config = dict(
    crop_scale_min=0.5,
    norm='layernorm',
    depths=[3, 3, 3],
    label_smoothing=0.1,
    loss='cross_entropy',
    init='kaiming_normal',
    learning_rate=0.0021,
    beta1=0.95,
    eps=1e-10,
    epochs=62.3,
    final_lr_fraction=0.01,
    warmup_steps=1100,
    weight_decay=0.1,
)
Rows from block 4 of a small image classifier, named by matrix and row number. Rows with one number belong to one neuron. Each number is 500 + 25 x the weight over its row's rms, rounded and kept within 0 to 999. All counts start at 0. Numbers have three digits each.
After each neuron's rows are labels from the 100 images, of 14976, where the neuron reaches its highest value: "colour at peak" is the nearest of a few named colours to the mean colour under the peak; "top examples" is what is common among them. Only what is clearly more common there than usual is listed. The data: stained colorectal tissue patches (NCT-CRC-HE-100K). In brackets: how many of the 100.
# fc1: MLP up (model.blocks.4.mlp.fc1.weight, 192x96), inputs 0-95
# fc2: MLP down (model.blocks.4.mlp.fc2.weight, 96x192, transposed), outputs 0-95

fc1.49:451490483465503528495478549487518509497515522467491509494508485493480495482517492499494483463482486541499486519541459503483533517491458550489526504497513523515538512449525498489498503510505481543435537502512491497534504485497506489506452499545509534460530489487530534533471486496486508428
fc2.49:535488488500481493538470476478450531511478532510491515464463521496483454505467502530443532509468554501510466497508507526474507472477481491468481500508466512519514524512522507531535509537524494454476522491485457479537523487528492491541527474490480471472521507545463510512501484532490522502
colour at peak: grey (45)
top examples: tissue: tumour epithelium (85)

fc1.40:502485502505510491542532491483495531469509475514542528481486520519501520500507467493488499524476554511515499494504567523503488517535477527504499520476469515426494504514490506540529505486409492523507470531510497525510516497473498572511488511518510545492509507516479511505514502485453516483
fc2.40:492529510455451474493491521521499541492519490491529489459515515490533492512492484499483503502516481493475467497465495484454498489496509507545460475485498522502535491503509493574480514476458508518521489562479503507493497473503482513480484469491533461531484482514505540566531499463497553487
colour at peak: pink (100)
top examples: tissue: debris (99)

fc1.59:450505497483522503498493557498529491491475526535522529508480478506523509499511454499480481437527489503499519487478485513497507524508541543449519485474513530501517528435507480479532522521488527528508493540528500468538476505496504477498546484467453499449516482512497547490493523517489501505
fc2.59:503494456532516493499510499493458502469466492483463471497528512487500446518526512522459479518453539482536527480466523530504486543476475467466518489515473516500487500529504494526550494517531488492463473482488527480519544484542523527523533502477480513470506510525518502524488524568498488491
colour at peak: pink (68)
top examples: tissue: smooth muscle (67)

fc1.82:504499483495490504507471546506546505524460517499501515553507511527523476497517459491478480491477500533510441503503472489513559509509532486494515483534476479458450495495510516530509468470481524508506567514498484479515470483488532533484544477490475464454518490519489493467511491445505512506
fc2.82:475441528506506479496484508492512488503508509526483540504482490517478509517479488518498491506513483521509523503480503506483507510534472452505506506499474504452456510519470519525478531502484524531506469513511482499488505466464506480516499488488513471497553540487456472619484494524465509467
colour at peak: brown (44)
top examples: tissue: lymphocytes (43); tissue: tumour epithelium (38)

fc1.173:487535504500519549554530486493471521515478478500502506465497499468458554527461506512472485474489482476519481489526530494449516512504521524486474507504434531492519519498487507456511496483481521471486539473533466526432487485496509518516530513512502466488486488489456520535495480528488482484
fc2.173:480512457504475520531495509467504476516507503504547505486470467464463487490487486502479517531499489499535489536454507517490535489477509458485483542511483463530522467456500530524492450509498428503480510527518503453489517523470501472538564507458479493507514514488504469517506503498495530501
colour at peak: brown (49)
top examples: tissue: tumour epithelium (83)

fc1.175:500512531492551514534516522556509476530510497460505527489476468492491509545484471498502491493463494479470498509507531507485499471505529520478507537546492542443506551491511489524533499475452516451515483494529484541441525497505528532505508499493490532509489519478490478496512540517481495462
fc2.175:505515468453487532534505468498520551501458505487553501491521473481523509490476497459462476475476483505501466497494483487474528481460513533506448507518502458533534526496527476490535496519501472495501545542472530453517466550522508506494487507490479493526493485492499532493500486444527501510
colour at peak: brown (69)
top examples: tissue: debris (46)

fc1.91:506436510438506512492528496524486502520502552526505496533488479457489495491524520502511509512498517465524482486501483490505500533495552500466493503524510500518475509481492469461506458498512507470497514470475489530489499462515479504499513492493508459427458469493472576533470490537512491499
fc2.91:554492511485442466481518531498477536479483461472543491471548500490502480500465477495460471466500487487465493492459521493493485497485499517526479490506496490486522477515491473535532499474511504532530478519455502492481468504471523550447472489513497525546476482488516539521492513463478531485
colour at peak: white (52)
top examples: tissue: adipose tissue (62)

fc1.12:487528503545473518509511527498513471478516529499519522542470498542477570484510520522494473427490473503510547492505492492506469476494477514482483490507476505520532489452478507491532500470512477529469497521469524464469504460506519498527507498518467484498530506479454561467500484476511500478
fc2.12:448498518469485491507519509508485440495499521498531506495482512541498500504520480483476526505512548490491448507525487445472501461501501456514471531489493521536543527502523497495474513520523498472473497543473461490516501457475487508490488505483516486501512462546498499441510483511488568474
colour at peak: pink (72)
top examples: tissue: tumour epithelium (59)

fc1.83:472543460462526502501547496482517521472465480512492510534537510517466490456485492495514507493528486472531460510494524530495498502482549489452499513560513527486501501489504527498490429473489471502498503507512524500477492478501490506510495473474474496465521494512482598492528500484510494510
fc2.83:487528504505536473444524490508511471491534465518473490511498530531495516506516497498573502494502504506482515482549500502545462492551544467496515521494511484478475530501497471440511502503502524502457462536517511500494489481486460493482484484454501534501491455486537490453527529496526502498
colour at peak: pink (85)
top examples: tissue: normal colon mucosa (91)

fc1.191:504500527518564469510483487476506496500461519490501524467509520467516452515506481507516547512466549530501460481528485524510531490503489488496489471519438486484492518520487541512481507500485508470447507531525488513483508519466515527520490463525490523531537501475522473544514515506446461486
fc2.191:461488517511533503464545557496464479491504523486494496505493475464475436520504499514486511473531529468529540509467515506520482517505477463491524503502472492516499444484473508496453488478495479451481461469479480522521521492475519469508520527493507492459506532457484479551509512523488482479
colour at peak: pink (79)
top examples: tissue: mucus (86)

fc1.101:504494524476528477547539504523490486511524504455493479497489456477467478499488430494522493529501497475489460510512530510489515455487503484510547484585478495448518539527527492515518488494485509508505562489516501494502509497494528506493492501532498486488491492514534477515487510508424482497
fc2.101:454515563489527509511481480505512503453459540501453478529525474506499524482524500461486476473506491515494498505552492490477499506501461446506510497513452513517487488487487487491475531511534535501460471513490498503500486474478527493495494548465509443507502510467491477486486518521438469469
colour at peak: brown (88)
top examples: tissue: lymphocytes (98)

fc1.13:470442445533501527509490504497528456493517540496478494495493509500499446489525494509478550542467472481533507489465545479508498451499484524542481532510477532524462479512483489511502462453474517494498499517510502541526501494497511537512496482462479529498527527523499489487538546514511493504
fc2.13:482536525540460485494539514493432481507536455503490480531453523501466496537517507530498551523473539477490507511497479528499489506508492454470526474470503521507491484458479532509488468530509487478517482444481504539481524481493472518539543509513494515465504515521492464487514491493489483503
colour at peak: pink (70)
top examples: tissue: tumour epithelium (71)

fc1.35:491541486527499545487503513525536474457524473422507491484531442498509504523487508512531528468484463503505492516486499519497510442495506524513541487541519480508502548501506473492512527491473519415500512473502456495473491497515493507517493513543521484522489498494538485480498516527503513505
fc2.35:452481497513475505505545507475489539497483538463523495487523461460505506480462465457420486502511490487435502512475499471504517507463483488514493487531507474509507469488495528542474493472480479516488520512459524510475486521517524505482495514508481464526505509481527523525463482448492522475
colour at peak: brown (31)
top examples: tissue: normal colon mucosa (35); tissue: tumour epithelium (34)

fc1.51:467467498534512493522507522506535517516515528510519540541511526512510465472511463504499507485441476539466482490506489506534544507508531529503494490528478502472463489466463522522471486429448519522483547526515484496531480477467509501529532475482512470496518527502496543472525506497500491501
fc2.51:511467538502487462499473505503476523510519505523499513521479488513502524515499527536487520534506512502470489496456493506459501517515477476520510464498488510458465506490487536523499529512499523515513481506454522528495487492488494526489507489496511449524524515508465492638487499509484477480
colour at peak: white (73)
top examples: tissue: adipose tissue (51); tissue: tumour epithelium (37)

fc1.6:503523477486501542503488544500541525512485505508508526511508436493474518487489491487527498477476473514522491548521491495480517487527523517471554468479518491495519531491538409499575497507469517492520547490542483521479480516506499489498494530489494482482509504531509516494512484454512519479
fc2.6:466498477518541489492530536485485523511486582476499504505509478478479463487504510483474484521519532489507528511496517512516463524506446486499525449516484493495490475486505504484443509491508515475458478495474513500540537549516515497500526540461499473450532513479494476505491518528508449471
colour at peak: brown (76)
top examples: tissue: lymphocytes (79)

fc1.104:491504472507514512505499481498495547504498547522533480543519481522478530468514513498520485466499505460531487483501527542494495521490542493459485503514497516490514478469516495521486439509511448449469494462517515550480487437488479505527519502511493485490503496459485579491511525497468492492
fc2.104:549517500484481491490508517502524449487486489486526447528511545530504538451482494497548492460500476502477503507523501495479485470521492487485501549489479502512502509505494449444474509501556533511516465509537463496478506474432504521483466510506486540520508512497528505482501521471476528504
colour at peak: pink (76)
top examples: tissue: normal colon mucosa (49)

fc1.184:525477508537517520517505506504462456514515543513528472474479475477468479504479525535503516478453484520508521496513517489505473509528471541500455451487515467518519506487495456504529528439492494530449475495487508493526530496483492521554487501526502569484495495514475511527481522489477525482
fc2.184:476513518480508530507487490499570465511493486518537525498493518511490554505496491517529483478488468530567509511536501509477498497499526470464491581511480497508491517530505467524454517520491514480517476501573479485523506499517482478534508475465498499471517523493486466512518485529479524524
colour at peak: purple (30)
top examples: tissue: smooth muscle (58); tissue: normal colon mucosa (29)

fc1.19:478514446497503522491453557488565529475472481499514514526493498515527466493511508526541490477447491530499491514493487491498534505508525490471522540492518544518527518457468506501482473481476452507484501494510479476504455516486474543525518495498467499520538516508511543521484502510490463542
fc2.19:510493503479555521540480482506501468490475506540463506490477479478533500466454489519515514472494494542500474533528477469500526489520464528497507503482486515480503527544477516482465530533486520483503526500553474509508512518548530466551515505471504506468472538487471536488493512566503498497
colour at peak: pink (81)
top examples: tissue: normal colon mucosa (81)

fc1.23:486521519476512491523528550535532483503510502507500482523503449489519533487469493488484505489492486502446492509481490487521518498538513529508559475488523505456494510499526433501540501496496550524501577499521480529513485482508505489504521537480516500471469484522530497484507492452448487469
fc2.23:483536547504500441477508531500491520484504544487469476511512472512478496507502501497485489481532515493515514519527513503510472506527463454516532443507484522484481467484474501503462519496512556498473437494447504499540501513501521514498478531470533464493494510473512480492494538508478462441
colour at peak: brown (72)
top examples: tissue: lymphocytes (86)

fc1.50:465501494515511507499487521505531460450455525501486462532463486516506495479483504509482522500503486484504494507480527508488506426530544518519520527487470524519486473491515465518494478478509507476484580488465478507484512480480513502495474479464500489487509506493499556472537562537456503504
fc2.50:486503506500452487505500512493482536510517499493466489514495493492520536489512501488477532523503482517450495528502454465458541479504517488509513467456472519492517457460496524530498517510479504524500498462467509592455493492502490513506511508551509476521498505504498550478484505485482433474
colour at peak: grey (44)
top examples: tissue: normal colon mucosa (58); tissue: tumour epithelium (39)

fc1.94:503524516507497511478453585482535521485466489476492496511483491497528463488508527489487484465513443544532499499530452524508518494489527490464538483502488486514507530464500480473506517520517478498508508501495487486480475497518471517484498459488422509498544482479538477503529483476465508532
fc2.94:467454476500519540487513510478454443488489564478494505470508503496458426530481460480451488493503540474516523496477540512521480509491502481489497502537501487497513499529494497562516515488497455477495511505498493462519519509517521456508490482512477488484487505491490485482540530533491527480
colour at peak: pink (65)
top examples: tissue: tumour epithelium (49)

fc1.14:475472516508510544479533492483489474482515550536500494478508489458443509518452484534518516494472493522550475491527486511451501500519504501493500504511471478497485521489517524486511486495475479510452512531479451465545478502496514569504488547536482501495492470516489517514525460457496513478
fc2.14:441454478510494508496537520484549533527499539494559547468502515512472501480478469464482489481536475510526498508499518505497482491479517485510492549520494448514517488490520476549462496462469477494530516540496504456504502518508497459496514466482491490490533484471490470491503470475503543499
colour at peak: brown (33)
top examples: tissue: normal colon mucosa (72)

fc1.62:497514505505512467524543546496513464497513504451489493487519453480485485478501474478498490502497462470483461511513524528499544487506509477495549521590556487438496508496528470518507507496497528484521559484517499499534492508519519498485497506510510483501486506545544497540490527510488506478
fc2.62:504506443548478511500495498463479523463500455489524515497492458497497471524482449501504510512468509513527516538490502503539522542479510498490510518527525467476515469509473536522544451520468483508507494517519524474496509549543516480525503459505480531493500520485532507467469523484548539498
colour at peak: brown (53)
top examples: tissue: lymphocytes (96)