Weights of a small image classifier.
Model: 40-pixel images, arch convnext_v2, norm layernorm.
Rows from block 3 of a small image classifier, named by matrix and row number. Rows with one number belong to one neuron. Each number is 500 + 40 x the weight over its row's rms, rounded and kept within 0 to 999. All counts start at 0. Numbers have three digits each.
Before each neuron's rows are labels from the 100 images, of 14976, where the neuron reaches its highest value: "colour at peak" is the nearest of a few named colours to the mean colour under the peak. Only what is clearly more common there than usual is listed. The data: stained colorectal tissue patches (NCT-CRC-HE-100K). In brackets: how many of the 100.
# fc1: MLP up (model.blocks.3.mlp.fc1.weight, 192x96), inputs 0-95
# fc2: MLP down (model.blocks.3.mlp.fc2.weight, 96x192, transposed), outputs 0-95

colour at peak: pink (85)
fc1.52:452576451557484459478512490474510564514599485504452482544451491447478413476492503510551496531508495507447497438459484494541570502472545520470542496425492498514440480528449493535486492463536479503482548530503528402560488474505446502557469511504519459530464438490505484506508505431579613552
fc2.52:507529453484472486463495461433498442450530431544447400480501498476443472541489467489464489523427503447418502500509498538500452597506487499475543467464508503468485543520413500550506508500451543436487456404558514558465490485551471545494497536429547523466508513535528435469543530523511436503

colour at peak: brown (58)
fc1.171:439538478503527452532506480503490558570497490507561516505459496516445380504408463512496425465510502500478535429572401550506463511522530502454443538490471504512513505503486471429458482503553519491488438447490429419534471504536501509450540463570532490487446527488529501518498589496526513476
fc2.171:553517494486440493536442513474475465535527530492515549444438453434425493472392463469446547482503481496502502559457547515463519459499525507466521488515518492487540497466432516562457494491455467524578498530507439448488505562421522446515536490558506545491512585466499428550495486417455537537

colour at peak: white (54)
fc1.170:561489474531470507550483509466461513476518465488484515486441501452452564506529473495525579505510489502606499454461488502509516488548464496512482421529484501508469479582540499607436449497493484497487495553474471518467526449501459553453402465434510421553438524472476555480549462499555539429
fc2.170:541507495504458481487489457489462432498546484460517500488462552528437427503493483495515566389401485542472491515504398467547448464510504514467456516410537523470495521491511536460448547500479462517598546529468438525461499448481462485536492447411488520501522515543438487467509464462514457494

colour at peak: pink (70)
fc1.42:449584472516549417479497511539421523514463441500569489481468478486537491452470478519507481595473477507467498421528475503504487505497501501508522495494486595516501457501455573511488472488484449496406590555531506445438496552488498522428472494560468467572531517554491521506505535436547563500
fc2.42:503483421503485485478428443468528549486506433533527504480535473516470481547536439484569475532456460457464556493509542525550455539457498562525425504528537495488489583527487493484526498511449510483524501508572526491516529639600497528533471447429506519487499464474511460475485521445555435534

colour at peak: pink (79)
fc1.118:447558554479507528542528519541493439505488494479576459463580485456541467531491487562440573541522487394558531484522476528499530421471469489445517453512574518484493519558568474502486466469513517479458532489493521499498499491515512497564499469579449532439423475562533427439510470469477470470
fc2.118:505414565540404581484585565459444483520522511448505501447522516470458480491485498501407497469489547496551539509469550483487521492461510473526498455530501525465498418501506526612493540462473467586521550461426501507461501506487528485477495488469500443546423509494504525517463518497425531466

colour at peak: pink (73)
fc1.7:508538552526508543562549454494508527522544492538486504550520537494514489514512483441472477533554536400485485477512536506545560492555516456487488520477450489505555511502507510440487552388498489459534507569384475430497505498523476460584495489562545498522476416491408575498495511520553502519
fc2.7:487482464498461575506567517450501528503508532477546483460482516498465406486515536453392528466573576487529459498543513479489480500502488493555480514525476479538559458472555546566506474410497502491510523444374458505541487510488439489434498503505514515489467422519520541477538550584484523476

colour at peak: white (78)
fc1.151:569449477574506505498513490507496493483493510545517489486467525496527550501495479554509556454521409523518469472557574515533530526536401441508467514502458472460501521482523512449491482456525513561518477460491435520406421455525421517513536486463487505542505500459395475515604420513518482472
fc2.151:517456523564526425501568473499558459492449494469535500561511522538556528448459488496481441466507449526487506502491481474530453538500475590454475509525556505436448489536529479502505485525454519544521500561572542417538514494522472459462492521462444549516497487553556485609446507422525547568

colour at peak: white (56)
fc1.6:528499447534540498583510468478440518565535521486483499482527511508473512503560543482516481507510533467420465527490510467566471529510585539484463477492480440463453516478507500502517530387519513494464520538463547495611490486543424443540486545521446524457539400462493468540455593483497527532
fc2.6:517537505458487486468530423491535544549483502537480471525532484458470587547532539566474507522496477567463503504438415536524490473468544458518505548549501437492511508460495509514551527512534473550499518445464553572393521481461536525522562534480488492581461509514457488612566501554477459489

colour at peak: brown (64)
fc1.126:475515551546519502599503524509413475463512404468469483440404489467499576470522490531502569596560474525576500509437478487486515499534424518515487450531504551500475511500550492496477514515521508528442490535482508523442493549537473514430454486528450485549510499462515545494522454513519529399
fc2.126:517481530572544484509556520463446478544514477493548506465432522417486471467458488440526464432476535511491528538517503448496498487548463511469540478449527527455512507484466534532409493515445478493532519530549392387568515606506478461509525524447517529455497545558498487511439527521532517534

colour at peak: pink (77)
fc1.26:447520508498477445520554510536520527485508514537535448451446527491562481477521560594416449474530498483498445427479410545469398488441421483501511542452564457461453452519529539508509433433507527505478463548528525510539479494496523556467444495504421510485453481459481546481484509522491485495
fc2.26:489490513476508625507561616499480465457520492447549511470506528478492475539553538518469433562525601481607495507496544457513511523435467520581468460540491499509530460506527529555525521456535474496474526489446503502552531468553499526455525523420530473485486458523483514511517517562484541449

colour at peak: pink (74)
fc1.166:429517428507505540513539477489483497494473503495462456470504534477527525478480510522470523454584530446472404531522569476556591472509475467528529504499493513475463499464541524514446498372468485453499540519444466496420472463606451495527553516512459463557544456521440499498514461475545547522
fc2.166:543538564580454562531502544441475508492471569450476476521503506516490485422477471434408610481502551510531489560552491432445565513474466500483535494531454521511543429485523546509521490485495493538487498504413488514496500506508519452519508448518452458474509543550519535473388515521452525511

colour at peak: white (63)
fc1.30:558431512509477575500548516499479462544467643516566483551509520478489459509560465523450475392504467448514449491475502492506488504518438467501478524473529457482463516526472451525497429464545447505471479524504472549549500385519507575520496516408482509530446483515504524471521495473548492493
fc2.30:488528484484544521478538512535513631525455557490505502426527561442481534525396519469464471481502532454529541466529551532531461506524465562479452516502550502488500548532529478560493510470489475465525487411526508514611508552533495513469524493358489457513452516501468505507496526504477485542

colour at peak: brown (76)
fc1.47:455525585519477520468556450532486501493492486591456397483524430453481487484488501517439522540516518497541485460443491491445494525484424540506438535501480503544466560526519482566431487535452505456465549504497467520507521480466539537490517394449488487454441516500446514466616461492533513497
fc2.47:419552491470533505509535470518533468508443509489578492500514473461504513491500483442535448477492465547520470509559467491505496491483522460502477552535536431526563531403533483495520485559494482515424527547483503451514524546473481481470465540373471465573479449467547433454531537429588532468

colour at peak: pink (72)
fc1.34:468567490528453516515531471494515509513532478483491523500500528434465443498490495470475511568535494462447456462478454526603549464512541463473521545471451558442477478590551523531494516349464491458487589513519508446541496465516470544562464538543504508516451441512491485467489479441547529530
fc2.34:539500512519469487445567520473461521489544511509463497492466497511389434520491532539487535476556548474464499480553556497587389505571491495512567440514555481460472527480490519525498488467490549452537523476462502462514505484513446531477489477397526536492434476484588434461492571523515442500

colour at peak: brown (54)
fc1.17:513508484483535449523581498417492510528527528570491483520527465536479452449505473522445510500497495409488435514528499432569529555458505458491476511447412551454541540442476505467505490495464512560545491565522477525462523540524556500515472491492510546497578461544424410539479506542517471583
fc2.17:548525494533490488474492537497472537464548420498542525515455541511580497521527500527545517519480579537553490511482424487504562517443538573494474549560535487439481493554465543442495486514527520500606485551492535519474541495549501540536520415590511545512544518500510536490394445490523546477

colour at peak: white (91)
fc1.157:471572498544516542573504519459509531490456510449454486528574526502435504561478448512528491456516488447467401481542497532585543525562537524489473507434457523406483511495525475471466517429533538526524586453527495475535443486562457499546538504505491548416500457513457503465465439508516509498
fc2.157:554534523485452446451563445543440578484495501590498445536491478535478525463448487512505501452578430516443481469491503491499415526559540570490464463526555443410482518565533464534575500485482542507564523544520508513456502491490483499440489453471493561558460497507532521500528549462532514491

colour at peak: white (61)
fc1.177:480498477528489498530523519410505470500497505492479529520437430464521515529479450496499553493486484505528508429509517499519553539428491539541554531442443566503536546454534454513510529465458480594538523513365391492395506484489469485453508509524551495548521433471482510497510496495562495461
fc2.177:473515454538501513520527443420503511486441466464517522584520465558505505520493406453471515530444450505416560507514512517528530547450427462421513514552462520442462492527524503471560429514460498493493453467528561522500528456543506468545530477493399538486529560536524438435469522498492494533

colour at peak: grey (57)
fc1.120:490493451503514472494498513405455536613512515516513416513432525486475484529440440503563484492459481521484520518494461482466555613528491489502480485487525455560525487465468499490496501535466432486494506468535437496480517495637479471513473443490509444461511546468498421550472553502487566467
fc2.120:463455496445530487526447403509606498533428520475542533518545478547557538466475438482502468474478404540479511473444495505519548471448543522488464488525464447499479522564535453504543528479493498553481532573601520503462487495548519509472473453499438503545517495516453484560500439424505529520

colour at peak: brown (81)
fc1.40:455531561520488472555545448475527503517443506540595448481524492533482411536447409480432450501509554428498487502542399550458497539507456514459391513459541524481490543503533485459501497482551522450469510479492472455534489505489560520512541429484541499499428519530504558468521536496503532501
fc2.40:443485451472500511527495453498526569551471509492549570460492419457479488536456437430425516465508459549529496512523492515451533481464540476501479526532465428485520496474503500565521502476433410528476508537478496462500530538477532402495549493475492438539550539451479424457559469435434549483

colour at peak: grey (64); brown (32)
fc1.139:487584469566520495480509463448486448564635518517531506479538436473477478559517437504529535523463515481541471491490517443541537557439482490471485476487458519496526515426475427473472512499478544474467470609435461524440533496508549491541503542490466545480528527520476421493496514447558537495
fc2.139:558527387507548429443448495511531526497550389513513520500486527556479506526538477496584494476454482526463551496547454522541496528526552501488516581511486510482464504563452453461484465510513564439556442539526508508497537451509496496514450435556504553521536522436518477454444510436521544520

colour at peak: grey (54)
fc1.76:531514466570518472502527483509506559519489524607500487439448507566490443535500562494522455487487574503493443442526483538553453578453491496490440514445477396506453561432489484466513472477455420500554495535493505487505504458493464446440502530527471458584503446507463534547501524546507543496
fc2.76:494456516484447465522525506534513504449487482460463446506488443479582523519519507496461433519519535574525440535444455481490573561408486485553455478522445513524489439531467541493495556527516491575489454481424506552490515432524546538461502512416520445529493485469471566572474470485484527419

colour at peak: grey (58); brown (37)
fc1.147:419519506460476442489553534494528522508495492583521456450440443507500524415511502610438458501474479487523485481465476479445516491476499493504539513399461523523484492492504520483522469528454453626491447495520466533497522467490568569545498446436455511466494411495536530496490452446511486510
fc2.147:452456427458419562573517553473514538474460498462564507462482463458520483481426476446506443524436510506542466558490450422432548496423443494511420544515462500547577484523479542501479501504525485509542425529443499463535494538543523515492539496463506504511526544516465496533467475473465553444

colour at peak: black (59); brown (41)
fc1.189:530516481465577503536571492437515521469519502554478405473462470505519466387529497507458472556551484488580479470485456459496447511494408456492476532462497495500527553488513495536475432502530502562522472569518484512442494503505533550455404428488504545527516504505508493504550521546501607500
fc2.189:546562573543532479474519510509410460464534417519437483537446557531497431505513525547525503502479554502529537495503502525559461543511489548451552424533539518441446483519451506449504487549528568449538487448475529506513545461593478513532477523558523541439459530532530496498444560532539468495

colour at peak: brown (32)
fc1.95:519543501519484497498539484546454485512550477498472430473473509483460521384569521509510491603513484409531392496506497431549530468541428426520472459524466538506445483553512556493506454509505494450457557516567491476474525526531542499440523493487523463512479558462447416490518528474501487502
fc2.95:543466460542524538470485498457497469535505487482486456476566517561486385511559444466492462536492485444531586456504575553560451553449472562455477541585524470470465527520514465495515509488492492498498491505503559426491459564482503514517455445515453555450576449547511485468464554499486485550

colour at peak: pink (84)
fc1.109:429459516485523468492507515479518495464467468487562513509563505469487530510483412542463551515489443412579460538555564502500589463463402470514525541489477552488475464474507490493497444466541505492471556500485416571417481479526545565547507495465475563522474519487491474467515439496517472434
fc2.109:510456552522410500495572454447454437528449529510469490469540464444499448541456473520414553504434479507455544518432515524466511563451511497463488479518511519442479466458495534590557534529477446593493504472477540485491504574458544517469557478508442528540501542569533482514515500527459483538

colour at peak: brown (55)
fc1.72:503514504506605526499516472466494411507511500475487449456535475493468510429570431484474566555495453470553486565482522393484560505533487538511451452525532541513457546489467484480526488527510547519482562508485556535519533548559514495591484504493461482429509509594434444513467524538501528502
fc2.72:522507505481500495441518526538504486497516447514483444487504568500491468484487530473549450439440521453497556482528544523474435516529488548425500482514506531521488541547465405511484472506508544462513464499518396480554449506400484425501412482437514604474503486502527556503489545465417551517